A small multi-label image tagger, trained from scratch: activation relu, adamw at rate 0.00081.
Rows from block 7 of a small multi-label image tagger, named by matrix and row number. Rows with one number within an expert belong to one neuron, the router's apart. Each number is 128 + 32 x the weight over its row's rms, rounded and kept within 0 to 255. All counts start at 0. Numbers have three digits each. After the name is the row's rms in percent of the matrix's.
Before each expert's rows are labels from the 100 images, of 14848, where the router gives the expert most weight on average: "responds to" is what is common among them. Only what is clearly more common there than usual is listed. The data: photos of plants, animals and fungi (iNaturalist). In brackets: how many of the 100, against the usual share in percent.
# router: router (model.blocks.7.mlp.router.weight, 16x160), inputs 0-79
# up: expert up (model.blocks.7.mlp.up, 16x160x160), inputs 0-79
# down: expert down (model.blocks.7.mlp.down, 16x160x160, transposed), outputs 0-79

# expert 10
responds to: order Passeriformes (57 vs 25)
router.10 096:154122176114123162130099143195130129152147176137169099129133170130204144107149154075079146091154143127137148149160077205180087126099141131080186146072163127133163142139112123136151186080113099061158082121121095121132157168127094110094119113
up.0 094:160088192110136108158113151165150147037139131092152115074116110081149180113105170112150154072124146146200122114137119111117151135091106051124168198138124160087115125081165147099119155109088150073122102145137092144110151121135186166131163144
down.0 094:121177139111113128160157118107125170116207088152140137140112134156106151155113102142117082144119153180133157093182132135095185108089123170127146081158094107106112159122083140120113153140051071121117151143101154117193120183158060053143141082
up.1 096:132119175176154098202102141151110155166140158090135121080126142092119175138096197128124133109097142106160091132159128159126101146090118076103220091137143097157115122171100122089105153125082165107156118146168128167134145126153157043098114117
down.1 096:106176100157081158189156096133116111101177114181145121170135131210120132112083106172122117115149145178122153117138157106173180063128131183123131136109106144114161194163114110128113154139123082092150176144121147127172103151084080103189098082
up.2 096:126085103115160116145122119084085108131084092143119066130118089116070087158146124156166189152124097145080117155154183126168130189111103087135154128092193149158108164121140186139145128139113153131143110156151143114123146082125170177145118177
down.2 104:132097150155160102027153091140100160145112180136096118150142125087130144205098142157107165105160128132099139117140121119145083169144132094143117109142138128084117109149178099163113128112128127071124117158151069120082139165094182180073137114
up.3 108:077171082141137133133099109107125096137096140130108169145115166117149158140146173102112141201120155051111095147127112130144130162145113137106135118132087113133094179157104149152127112084136102117138179132124148112135033149151098097166161150
down.3 114:148121134140114152093133106157148142106078091082102131100129091169125099144080163153117145117177099146135095146117122131157120092121168108152068164111158121140143085115167112146163102131109147078137150142108083155109144130139190134123122194
up.4 106:157069116185112139098127106095174168179132115103128124087105168176104059202117114155130187143080200150138127132155109162116111168126167129161151119124150126110039106123145119146095147100089108167111105104138135108141105149124121099103170169
down.4 111:091128143114143123044138182099141111146128089112112119062092099182104063152117124108162149131146149092146167168091132146200139081191164085151116116102173117161132128115139118123161122118139149109142197111155129158146173101089173164149126130
up.5 110:149164126057118127087133165124106036091108065123115143146132170178113115125130085099126156132203110162085141130081169137179126132091117146134092080140148093184109128102067122155144146112148067103145131129108157083124112148123144159110117124
down.5 109:152058152146130096089094144178126133100129115112102192123100095120162165121197154119125170056118171124157113169085088117063066152119162113149129143059097127102066161131157108129169123180142155207133115128132078100138139120066192126100183105
up.6 100:138089108164140154123101134111106140203111186135151109145084140128142077141176127152072176114074134168125087142128084138124109127084125154080166164115128132122018178125148150130143130123070096158181118142151164077195113131149074181147115130
down.6 104:166080143185130118090152153073084155137150143155131159140096072084103093138133126139109108172074158105144089165090115109146199120134169097124148106100151138137077112151106116140084121105152155148155184131120136104128145082166170124143141173

# expert 7
responds to: phylum Arthropoda (65 vs 30.8); class Insecta (61 vs 29.2)
router.7 121:081166125123190137131112085057129163124059104121110129133102090083080121104124148193124104138102151116065136163133097082133119130138116114173137139151113088105154128140181079162150147098109100146173152158135133151109145125179126158111158153
up.0 094:185091106066166165121164158159180147044142131147200108161117150134185105119154093082155087119162089148120168059154087099163130159118176151122102156100131163082127144074134148152124086131148098116122085121104092147139116135107097147113145094
down.0 092:125112151117146117127086103158131116129098105165129140113129127119082174137121168106150120139129110142108069107069082121103166126190157126160105116091164146127119123147114187127119173136159087161093178117156038089111141107161107101059089172
up.1 105:129125109108078148146119129138087106150147172105094113170118092089111118078092089134090147108173167117128140162062132152118173133146104085011121033128111127134171104147092112110130146134197105154168158170198168134142149183156103166128158047
down.1 101:174087088148115132100166091091111137125132135140084119103127150193130139127144169126161139169127112140098125148112157142146121110111137187075153159088089116137122173121087140149152126116143210081169095073082110176122098108134174112178164177
up.2 101:112134104152158144200149135176121166095109169135152151124119108172177087116122115089177072091113042100139141118123121097129139172166116168146101192137111142149157126126139106133096066166147098058153102122069132083100094126133093135202059137
down.2 096:162120200170109157166150107142103134126106130108090145122117073120121151083055115117116133082105080098156157094077090071184110113220162141145124121108114152133164090129150111062084123194195094210175095105066111113082097090162074170123130146
up.3 108:134121071098180117129102176163150192128120220123161096129077078139156092087130101126124082094070072105115065143112101130111142188144113184152110106121118200133153119136148109177108130173153117102136098168123167158092162173172119141194163049
down.3 102:135144145215140100119139128071099160068134098079043129101096047103147123121128181098130191080119155132151150105071112094168192144159165133108074145130116163139146131127165133088106139126166097099147167086045094140120058128120158140119196091
up.4 090:120132111082143236174081113153092148154124179112128151097172131100130106063104111134060127133106130088133139108081115136125150183185153082157120123103175139151140095105098097176120116181129151169153156113124159095125111166158087180119128124
down.4 087:131108153168153113081103127117105113198092116129093149153168121180090144154115127087155103131139171213085149109101098156115101118104121179146098044144102117128140140122085103148171106113099196078173135106098079143110150160133186159138168150
up.5 108:125152104099151123139159109112150157124144089131138069178119128108140140140101191133227121138085143150147113168164139101144160088088136114105091136139137104111125133068181162167091075149065147106055116112161082169177144093119163100140058144
down.5 109:189119105122094198179201072145144077113112143162111089086098120063137156092117160132128117120170097138181168109121137131065116130162168101126189183165124133140183157094135169118140138147137108186090116096165151081150090149111082168079118125
up.6 106:105140177141158162156129110161146141106127133093168131142130121204146137103101109105118111166150064154144099089145151124141168134107101143141075164125086133136189111064119132141079119135165123073129111110104176109119110077152113152162137148
down.6 099:083150199133111133136150109138154135141130120087128060160098080101153114097167116134128131119120156130078134074077087129104114111146164132161060172035152097142184163100188163091124181188115105162084129148139103122096193081168100148084100144

# expert 13
responds to: class Aves (89 vs 55.1); order Passeriformes (72 vs 25)
router.13 096:142125120057164165155113160140157064074105063159168099160119167133155077112200084103089144115174112119101108106088100130138150086123155178148068174077146138117107180150075119159166119125134098121069180094131103107162167147136147181184093191
up.0 094:074168115130177149097093135131147140088148112058124120131153114180128093118170157115151133096146122099107149090116141207159095202121113144117114105095123166144136172086140125121134164113109158075089065129124119213126104081063148117137140118
down.0 097:119110111093122162097119125146075129146053077097110120136119099141114116139167185174152120140147147093094099111156106108116104093148088105127038114127123106123114103128131117123166092076142136175137141148160130145156121094210182127116133202
up.1 093:139101164090137124136127133120096092145108124134129127163115185115135111177093113118093116154114050112123055099132121099135130123203133154133130139098164097102093155150082073135151157142129134140115154120110165074151111135133112107101118175
down.1 095:150100113109158132142149146170147095137149148205106146108090165153130158097096112109137131154092180137167155135083151231119162118102154115130160182160131151107166132159152125116110183118151128130104167085140092150102109144057106146123122108
up.2 101:076118114138103068191148132155126139072152099120152125148131142147125111161142110133144165110136082137151165118129144131114105163114112162092118075108120142170120163082096148106170128093109109126127131136142192138132093128100185137162175122
down.2 096:120112157109115187085117148115158145070159110084168151082149095146119122126143076105179109105147122152143118136048104186079164152154158132098137145117110121113071176111126114137133138092120158223106169111142092147132109121133150087077161153
up.3 099:105148168136105146187136115079127118090156100125160144063163171103114148175150109128094104080131079075167120127147116078107147130133148141107164135120084115156133073090099175092160109184118121154085128044176166097129104139124123104111115133
down.3 095:101123150192092177079075111110087133118156113166124128129115075140144119041058025119134132110183136172123194169114114171135180101133115197145149070117131079183210123167112081136119118148098120098089134122100136143130198162099134116146132087
up.4 102:114143148130140097118119142152131155158112111130125116081115131137149175101129137121105138161105189136098158128134119146135124119087138106137149175122162097100132152088179164129078143087119151120118149094103062120105103171199139134087128167
down.4 106:146104094149102062135134151139150127152133202115148095111139138079136104106161141114063195136125089090097056107176121096163067163176166121170115145074126147132072078139099090128132132119151157055157066170123149125102074118158107169146128161
up.5 092:115137164122167132079138133109125101118121109103059127140178155168091110114149169150153161110143154182095131126112131177117082175069057094105135121099156162110154149053172125127159156142084123093126102154105164155084123075052141150095127152
down.5 101:155106126087121128099114137176092146120052116106107105140142066106085148167174184159106128123137150136114090079111100123151088093182135079152075093066165147108086123124154175102113083130114106151141117151150104126130078101138181172091130221
up.6 104:147068156232092082120156135081143129127098127087101123152130115134154165138112210179209156127062172103124134145117144144119109208130139132165149084123153126154167110138125118145160165161143146099145152149114142182065138116146147079119138099
down.6 099:096137174137096095072117118099151154109118106063117128136130115078141150131162148106159146098162095120131054070147137128092098193105128145110136125129105107157069143089134059124180097117125174144146102142112098134106110130149183157076175145

# expert 0
responds to: phylum Arthropoda (63 vs 30.8); class Insecta (61 vs 29.2)
router.0 089:094175185102092101118105120089105132076176144156152072158084141109084196125142108127141142133155111166163156089123152113103186136133129121090083156121051095144144142161126182108122097126145074100140165106155101168194108109096142080091177094
up.0 099:110114161099159122137085110099184085121146153075138080134104148143086136136143109098130164107137117126126107093095122174164165127198120062158069155082082091104128123101119132144119087090150096093142071099148102144145133118085098138139140142
down.0 096:121172145103155137133100160119178176058155089082119172064048146127150145143158068109115159107118165128183151113094122145088145145130128080129188090065126141128119152113176199090059114112129062154127125096134109128135140116081088108151154086
up.1 091:124100139135112164085172047125160129133119155120099146113098111153096154145150159133143193112149099130150093160140128099106132144145129135129040153140091112142123102102165168109156135076162189074113114067139138090176035113087178131104184154
down.1 093:113132095072166116109145206134094131119068131144056140098075124170099107147137116153173133088053122078100127116105110145106138149176134110144142143167161082180113136121149040114173126134142197152094110144144133141128176114128117163099110089
up.2 105:185120115110132144153149054041133092120141183120076097112112110137086104139113092175134179108154123159090167176148063124147164154138168086128094139089096134067169090141094118137114117100084152134128175115133117114108091146125098111115139089
down.2 111:131122161128114182173078148075118165129131116111156128123082131170125110071189131171111158090116059121141098090182126152143154156103119064104132174111114111092118122113168098117161141037173147114180162167118101073110145046079198101164116184
up.3 106:136152183163129162177138147153154158126184066049143113177118138152131139155097110068145130123141115183122144140152074142098123111099181150151093153073140100089147126148153121132138135136074140121039127121126162128170099128140177138113106158
down.3 111:104081131106111117033119168136103144101165139176078159176139138125131123095134151149132184102113142210139109123119112064179100133117161144111109127187089100095053101161143072113173093133059212134206150123113074153143105196093128155111167092
up.4 097:103154100122130106097101112097102172147026115136115078152108124110114103169147138163158122160116129116054154174167186130170118177092123101167109115123169177118158120126189142141132110119111118153161129171089113145024165127155162125107127098
down.4 087:144133136028157136112177122086161109122138179147145086103174101089192095149099115100147086191100166067110127103090126115152131155131131093120142105079120145129114144125143143188088157183118156167139151182110084111139163154176117162132132127
up.5 097:115176161109102164107114109112115152149173117111103083140169120159070132176149103088117145100153120150070140101141098120147133110098147132109112166139127132184135112076149139184157155175022134111094136159122119143128149115080203120128125077
down.5 095:122056159177112054099115157112091150101140122119086134169108116136147139127133165156139203096144138143110124130206146118232154149087153131161128131133122095110092100164139098114156154109111152067172148134118083147139107101117216091099175137
up.6 106:114155125169121099118067154165146105125116048173159104127131157184132104120125152049165130143147148190153146025119150171094073129127084139095078127154135146126072133088167115090182129115150099087106103130082143108119157102131176144106151142
down.6 108:106146105124180087135127130170196120136088138123108179079141101131093082148115115097161103176109128129127108180036109142125116164118127146099147119121116124178136137154107183120112126180148146161128078075155124176137119158139082157097157108

# expert 15
responds to: class Aves (100 vs 55.1); phylum Chordata (100 vs 60.9); order Accipitriformes (35 vs 3.9); family: Accipitridae (29 vs 3.3)
router.15 093:097103095133174074154141165139096051176125118159089174153152137135088120129117192102126138194117157138120107136094206117106074134166058105087158079142078157155114094144111185095131113192136143107135082112134183101124104133153116133149125119
up.0 103:125154089082176138129063152220152129099117107132196092083186164097119118129076103145088099123102131074100090131122150105100171131119136145114164126166174118138115112147130152164162154186165068101101139150177161119119182217129085085119080076
down.0 111:111139127124149085135133114107034108174195148118081150145136097109146200093173118131116131113168139167147116119125156171164114099119084126079167101192098094146112117146143157112090152130104168115167103097173136183173149143147144064126177135
up.1 109:117156088076142092133085182145098115108161160100109144075134194131083116184147106141128101065099134159145113133126169149106157178108132142119167109181173162107097117115138176126122131157111100094118120115143175131141185176134110105144093061
down.1 115:138175132130126064148101115134081138203132123164109121174210152131119172141164100119112131084149133151142107051124123197146104091119117109156118069178097122109104113157095135105168153091128207154156158142129128136158177125061185053100182155
up.2 100:153106115123153094128160161098093107138108142103048169077150104064090134211077165164148113102057174125154068142078156081083102151070109115114156107204123180119109129157189152140092112168147138121100103098101142119156078192155154176121153090
down.2 106:121148180100120141116117136147153105165156145139125163093168102156169147105154065116118175133126125153129162121104115149155148149114115092137115091116111101115106152117103168097151119066131178164143112106141116121199102077107170123094134190
up.3 118:183134156128189101218169116109104111175084102125120211181147116100130121091147176084119126109052139127110102171088111168051119167097112123139123134150103172126057166113162121121134112148109127187125136113134124116107097140142129134129129096
down.3 119:141088157179108156101109196133128129144162160140155144092101173175139114099098136094077177117149116182157135162200095114156122086144126117138150139122059146112097068138129119078070126110095128109120099094153109143180097118093138131131105104
up.4 090:086094154136114091131159134089091125143131112119084191145146085124090104127183149091151153139109139126154047145082137091090167122146117142126109123159089143177089157115124098099115081115202172184138072041145160121137099026163125165153145159
down.4 097:094124142176129139129094127173152113175114125115164169093152127159128079103086121149074119161121101149127196159108132106161135139123113158165138089089103137094160113170133173103115101116176106137142128129136120106150085120114114136181099138
up.5 095:156120100074151102087115167115097113118129143150116073075086175121127143146106131174138140113112172142116190127161149185147113142137119081110185084093133121109125103161106166130153158118072119071094125176189106211200170206151146102112128122
down.5 097:153159114071122112152111130105137122144114119111103124162136153116145160137158160157146131126153158139121090069128155175091109134069163080116144143216182119116088136119092102138113144131097167189137147172102136075186154158125155116036093147
up.6 104:103120129151109087126084103150126121164202115134158144108111179116145178090144129095107153104170071161139109115164110182055095087180122145125098142096081155089086125171110109058162131109121138133120096119164133160147140061089109132125133106
down.6 096:142153087210115128138106090132063128160097139136084166140126178138098135148117195153083156116126064062138107143155158109085082134077127114186146111163097171105139110146144122100117138114154107120125106180085138106105135119143133123133044154

# expert 4
responds to: class Aves (85 vs 55.1)
router.4 100:106139101089151151125105126114133118110122120103145091095194106136155103144121081146162126108171095137095177126104184092124143068053063067122125133164091104103141161096129143134112122155137190155114118125187152095067066157109112185158084164
up.0 090:100152108107141168145164127141143069143179126142158163131159155089145193095141166087113147123144192151167108213102158135080126118133092130076141036130068107130136086163117183108107154159138131191122131057176090197176133144144089093112118122
down.0 082:126189122187182080151133183078104153104137159118128094062123103091096066147146087109146132165129144140088165119148171103159162095151080113091146113142167126150134129099114067140129159113183137090177134139115120133195195100134157121186167068
up.1 098:140150105134155171152130084097140137107136104075133121067143172124094143154115109068132140093081142073146133147098129139172172114120226117147094135179172111161054122115158129141144107070170137120077140072161120104162103162097166070125103129
down.1 092:145117082132159151147139111160120167119134224098131113118162132067125091113116100119177120163165114101097114114100133104139170198111119161174141111125095136175153192155133159158173105157116146116105201142139119149126130168179095143097158132
up.2 104:164060089114177129148133180094128103118099122094113086105103162143122088104111168110156141140089121184116198154099183138163097137106140105112133173153194133127104089095141135073154100126075144101116105120105125109110093108122121093125115126
down.2 109:134146202132188097137129114148166155127146146108156144108141165136097148109132099104158131138138107065137131152087101164087113163095147096191106105101074116117130135143142199175162185125149161219105171169115079131103126119136136108099160191
up.3 098:126135186145154147124157101084137151152061161130105132129164044075091157172098157157110106125109180120095090118157084124134167129134148071158126142098117183086145122103148122167042114145127126181174188166114125113081153111195137163138131184
down.3 100:114131101102047143135153059171112098104147119136129137179123113165183134081107134130145114115122106150133138142093136116095120151141133196065151158144144164151194102117104107089074114206151081126159084084144130142130107162141051172122050138
up.4 093:111176096111119148119093051139152148147145163126133120142108159190195160112064134159151104157093118093158110112161156148096141142142149157143097122137156063095162149123161068118192089161204131155146119076107097108157116106092075081127092123
down.4 089:126169067170119132094063138107090120119069130164090125150111092124111147184084058200183119165125175129150101150145137096107138087134137115194144103141133123115146159190138140136156115156049127111103102186140184127063114163107132130142128121
up.5 100:136104110134130043090154151121150103137141119094163124157149205122105191089127145050183139126136130122150084130114148118191147137163099159119169088084134109146148077137095111142187085162168080115094106097154113184102139122164124132153116080
down.5 102:144209125172132083196124085149126155151106118090137070123152152186093089139067118119139140115133108126112148116139155111170141096098120186148140126178104141112149160170186139137134158115203081069122118125126101088137153116176134072178079174
up.6 104:146124185094151122140191102105083092107120149122068156169118102075081170162146130121162153098086179142115089153169100132106174175123114104082087137128113122114151149126166123152181120113105123132164129097116068126130119122096194127084133130
down.6 109:110136103138087107106084085129127143114122145128135134176172116141175139133130094109114119105099076110119076088113161135146097169156076162096078172129150162138141143146114054159191114187131143086136124148118183115116087156092128174160111131

# expert 12
responds to: phylum Arthropoda (72 vs 30.8); class Insecta (62 vs 29.2)
router.12 101:134124168121121126153098102161119192087178175052097109173085054155112132108077090140102103124123134109125126109115110093132149134146173137090064145195144172148152156135168074105139157196154152113174085155065139104136146087127133116121108084
up.0 101:141180154182106102155140104121087140132174152148158181138103129124152150066152136121087101122155120184123175146115119157093101094111176151137125142169164143128076073081094092097136132034103121097113189099115131101191143162107140149127113065
down.0 096:130140153185111148172085088184127133135160154153142105195131136161120157163104070117098126134183144150089112093148132120117208077169138175114098129144071096210084058133038150122136103072155111126138089106142138050209169123136179110093130138
up.1 100:120147097131134084144154168169072103100159148143122145147129135116146110126106146109120113129082183130151164142094221135105125130109095121095137076142191188165111156114093094081154055170060116132110112140098135095153159147126158129160108041
down.1 102:154183104095158070128086174137140139177158163109150107123155114160139127149083077096089145170144153115122112093162149155226165143093119114126123141101138148110091075221093144180117167113127158073171117187086095169140126122155155132139157162
up.2 115:150080129143101125166093076127127164093184173089159086076090113131195103093122103148100115102109071102158164092155094121133152136199145178115128147103177135141103075116118108076173093149119121084128108081154141110163166130157130140155112090
down.2 111:082148161054151110132124197079117086161155154071121137123132110139165121074157145125115100134135177149096134090150143172155125109132078094087143080136088092099172110181131182083109122104163112120136133140184149114179111109138141178178121139
up.3 104:167119156149127141162157108144146157098145071156164128099136133161155164176149109060140084078130163094150133072112105166177109176206123120094178140044116130180116125127152112148156089162084063111148088112108075131087172146125139150163113123
down.3 099:158187119031106116148126110114118074151066126090127206173100155098103150086153120161116105152127191136158073148149148141152079114069088089132126143173184087149186090147168127121150100132161114168130086195157152109119087134081143153161110143
up.4 093:149061186119124089150159151129169141116244119101146125158133170144120131165119115083132087135140128188140136153132183173155145164148128095088139098124158155116115105085055099119136138168083170145166143167117116087132200117167140106144104100
down.4 102:090169103074113089107112127109113172141154089062137181136120066139146132167138111174080071122121070109118127133140122142196106153111133140101158098157154131119140165146111100131073147119179113127171139194083178108122137131120123106190110176
up.5 099:108042156130141104126117117076133133112137105113193127098100087113152159074119149174091088177168074162159114111162119150156102119171129093143110161110146053125110092133120131098073107138128116122135116152165163105167112091149074126199102148
down.5 089:114182180109122139181109091148141104132146127027091162108102064206155162123167073126091113125165156138157155099123098199067141109110121091144112165135118077191148085140124213052140131094141098166118128115167131142195154083128131139121115193
up.6 100:126101148125093067088096155050141094086121113140165084135078131141152174099095149129162114166108124136147069158170166130187160081099151151191118159103162120159089106154115118133121099182131134073139165108141129113150101103147131125144088134
down.6 095:069202157122115145149107104133109167121132132073116136114129117214151136131165081146109110142170130163136173122157119176082119114130159114153097106140134074173119076124086159094159108128104130120117119136159162153176187149128132129148146135

# expert 6
responds to: class Aves (97 vs 55.1); phylum Chordata (97 vs 60.9); order Anseriformes (40 vs 5.5); family: Anatidae (40 vs 5.5)
router.6 105:085106102170150131089101114143099171151123154156148193175106114077152145153157192124177093146083155115190067166144091113092099097165166156128113136095092159153101107100135166113086089176074141196074157078104113202153137114094111099148135162
up.0 095:098156161096078121143139130202145147161133113096120097117217134123128143144131112148098137151146092121148134080107141098158141138138035087072153157164093097106172212133152126140144097164145089143140116141144122126072126130161101128178111131
down.0 098:099125105125130145151146123117085177172155172145203148114138138133081078105097151069162109142102075072101096118162140132136142176191084151091132075133109144188151066157074089128086152143134103111149118128113179123159144110168098122165097099
up.1 086:140113221143069115153170095152122144108101158070128116176124142164099077130030106131115108124111067166154135143077128122105189170079125161136135156140169135131124090113131151131095139148117089104138084103106080118129152122109116156100093156
down.1 076:069137108112122110099094095127099171114113153162137163126115081122088089111137175175149185099143139121105099157104150102122149162137123115127142090139177164098156063153089088099097136133120112137104169170134081137106168132092161113127027150
up.2 096:141129122137104125202144140134134105151085157136146123109152082172128083095129127175159137130144172165092166126118120121138160080100142141118141092133170118116151216132129067113099131138151117155113167141161121147168214082190108106098069129
down.2 088:169131098141153174112148124166153148178158074200178154109145105123087094180133104114100105140135081063142075107164112170101092204163118137080126135139062092153094131189118093184200156132146105131112131153070177142195113150099116130119133095
up.3 104:108159157150158139173100146138167159117164155110193143139139121068122149087162103086127099131151158117111099143134095088087168160135138153092160153102095190098136076141078195168104143098126104149117228105174094149139090179148161144113139158
down.3 102:088147110110141087108110113127095097089131095157071140164084121138141163108167135177163113160161129207152140094081118101169066126118100145092146148126173092130141127115158127092169093158173104061119165170160094160103095144037109159125123085
up.4 103:112141083124124103099098129154106150073130156059088114161061103168127183082100164119170130153128130061149154137114151122138071136189141134130125060222141091160119067125123133100179084120120122113140069104136170155086118179162130131156094143
down.4 111:100147141115142129162181115131101136160143137222159143169146167155101143094184188159107120169129161103126088073154126120141105086174132159142159133095065122103108089236151211099115095173121130143203154100153127106092086077098072136140142093
up.5 099:149133108105112140111136115137100157128112064169131112094212107147114070152152155181134059183120201143129111127075127125132119079156132112113180128095201156092164122147033083143099128176150127175127138139138124076108188091136086082186117141
down.5 098:102102201134117197137155119138120154199149156122190137119136122116175085114147095111078111078117106068121112144183086176082123155167132139111113145124095098130124160112122079143117196123098104131139096160138229110135142080177109145139155105
up.6 103:033159144148102075098100076069132149110110135129104128105090106109085151147118141143153174109120192125151104153161093113101136121148112096145144061193088110145057124164173110082138183095137116126122122150157146150178095135079147131076212140
down.6 097:153140100130106150147170109064160092123089147104151061114177133115145068133085132116140100135117144177097197145110145113172161087083129159140123145146184164100213188133127130151092120104175103123119122110094146121112161160151120125152058176

# expert 8
responds to: order Anseriformes (30 vs 5.5); family: Anatidae (30 vs 5.5)
router.8 097:136124145182067145072118162086133087157144158162144175076118148119139127145146061089073180084136152121144094144126094160065128140096116197097141177094149186109086184158145086089134115117136099177084117096146113127127097103146107155121133063
up.0 102:157077183068149149139177086104183128065066138060133073119116126097143124123064133159137114114122171157106197152151140094139232100142112144112094157105120107056202130092159091131142116135126129138117130116168100117122123137175117162152105100
down.0 099:125145106087177086198127114137159120197090137096154122197206200114105196112107144094130137135101054130096088083155103151135084109073143163164082133141097145154090118131087132168143155119124166133137080119120119080128060133142123116115151105
up.1 101:171182077089135115112081165129151083189097095192150103135168147177119115100163100100103124124161177173074119094143118218111087099075110125161130115126178158077130148149155110123148140069090081065168108199133135132054156148134123129151140107
down.1 102:100124094131102138136068134158126153145178173142108189123130108096128087108139205142109107087081105203153147091119133106107179173088142143131126112169097141098096126134129174079047127171178103146150195142129134075123075147162095144167131142
up.2 093:126144149168087137103180096121081098137158135140099112141081098147121135139052121125125144109133148128136141167151157104126182134079127200079140112156168178121162109176144106086128136124182032115086141111149122138113139136157141144193090069
down.2 096:156157126089103139134075178124167161106113119104182082126127135159075113179173079114106096255139133077129103113124126176100111129114154139121193108051186159124118143135083104191142102135146220119123097107130107156107148077093155159067106132
up.3 106:090157101135125096157147098148126128082162128156162134106158136109133144105163117166144091133193115100140145086116155074178103077169072091086150126176086041139172153152089135119139104118158166100152092085191097128179151143093102120152133111
down.3 101:119106125182157162095220114131073105126159121115140071118156088169082101192072120170063113100133088169094160135105180125163119137115128104127075110149114121098158158119157153161126169134110113100081197149105115097147123147152208102163076193
up.4 100:180091171138125141089156178217107077157135140148183172117159144121063107130089124103118132121098130110172074127114132104107128150155104120134161139140135140118114141211126117106106135207156116165100183158079145113103142143061107166177133111
down.4 108:147128167091138134113125125058143111085132142108103122135047155141110192122176116129136176153120178068141137158152143137116184095153140140122223083117169078114161131134137105126126108112184121145139116062175148148106173113117136145108122130
up.5 090:153182098046116096099097156138125097162149095203141101148149143139095136110162087119190138088191147175113115050119171138183127111136076086114108113149128074107117116157109134093159136089113137055185103175128098091115158146075109140081159115
down.5 084:113103092164084153098144135149061100135189123165089115119125094159119096116121113158077134079125129247146146129089114120139100105115160123131074146165128107109125127153153133092086154130154085121142203140124152123139070170138160102146090157
up.6 110:123110138148140130104110136113099195104150170112122163123065108139152091136130118084154127103070162047123124190131116066123182143146136185118138153145084166144117123152191046126124131193155086129102133103090118175144127123126107110169117062
down.6 110:133178127111123092211116144098169119108112126100145119140157188132136156137156119100110128192125121069160068105103141154143132086119102110121148135115140159177133053145047152117126081153147201141122075093111155116124147111128131083111130145

# expert 3
responds to: kingdom Plantae (40 vs 7.3); phylum Tracheophyta (40 vs 7.3); class Magnoliopsida (35 vs 5.5)
router.3 100:171122083197070049162161137148106152088164097137083148066135085141069157166164117163122102078181109059177142145114103134116138131144119132109193128167154133137178107170104097091128107078160193129186156114160121118137122103130147077114162083
up.0 097:112148160186084119120161169063102178124186075031153118126181118148125047132154087143127132107118117098130103130097131106130177160156132168133141129083139082153127142123203092150177149127182102134182139132169170167101156109069128133109127108
down.0 101:149084114136095099066125105164106120143189163077066158162103111097185138170121146119114143144171171169125103128146143086123125096163140174144062166095092149101118085093112108139179170176129122115135130113071093116148127155157151132084192131
up.1 096:118120153141139112152119094149094184095060172114094118136127114127144135085146146161079129143138204120139118090088120146064137050153178131175136150191151128181091110107075153138085088112086074140115069103110126126146180132150110146143160109
down.1 085:098114187133200139144195110078123148098145061052134142168122142117114111161170141157161067153114101096191120191119124132110120168151089093113100120134037111049163134100113173131134122096076102181079174149147156071163125094141077100186157146
up.2 097:144113129128134153079151141123134169122154092128146171098116121111097157168174128093130096107153087114149150077152079137170047182132104086097158206143053070166081114142153162113132161119125179112190115137076085101145048165147118153094175180
down.2 107:127107150076111101052144192151126160047114133140140120101128113173089102104172113152107169081137112088172082121124110175099150135159184106117171121137209124166102115111128073163159144152141153137068147172153104165118188113093174153073090178
up.3 097:104129174188097105153187116093060131109140135057095126119139117146108086110083098155102138152121145075112103180105145100125209115197147166137167098149139074172094117137133128130117135097171063148155137140169164122144153147118112088133112084
down.3 100:116068117147115147101122089142104111145173094110109191134098121065207146125113194156137101120134151144116121173150170098113131122145120157142094140094084122103107119130132176143132111154133125159126123150096084065142145129146119075155146131
up.4 114:156151091122109117128089114112109173164079134120069091128144176166090079144159127152117158195100162162121133151087149100137139063133175144197135092161138089096075129168090117135153148136125100145128135123102138137170129175160159094115142157
down.4 115:077090173158152116143136110106151097164090096070121106131157208122165220149118190100166199152105142148122113141136145120068115107113129127172146108152107087113110149054139146105181153094101125207051120087121149086107151136144142093086129151
up.5 097:136107189120112114134068125149141146099130105088128088117080117140173089125084116162119134104146128191124124110158134123150139103150106189128146160089161140046164170133126049096119151077156092103134138117123116155164204106131134139139150105
down.5 091:108154126151106110138126121149066122153171149176076175173187124098186099175153074104118110130126171145123148126178127088141133132106076130097091159137041132139121178192118134114118104187112125085177085099138179195144069139136101151135195080
up.6 089:087094121190116107125146166088151122118157078103129109108166127228091099153136157105149144070128101085136053118126125177135117167114101187116162159097154168156152081115165100146142115130125200135144168087153133067097128118101177113109131105
down.6 091:164118050126129082129160109140148087134132107142093164111111143065121126119117170125136085165111180194115160091127107144144117096116131177121124124149131132119078142129124123128094141169119113065143125150110070220179105177126106163124170098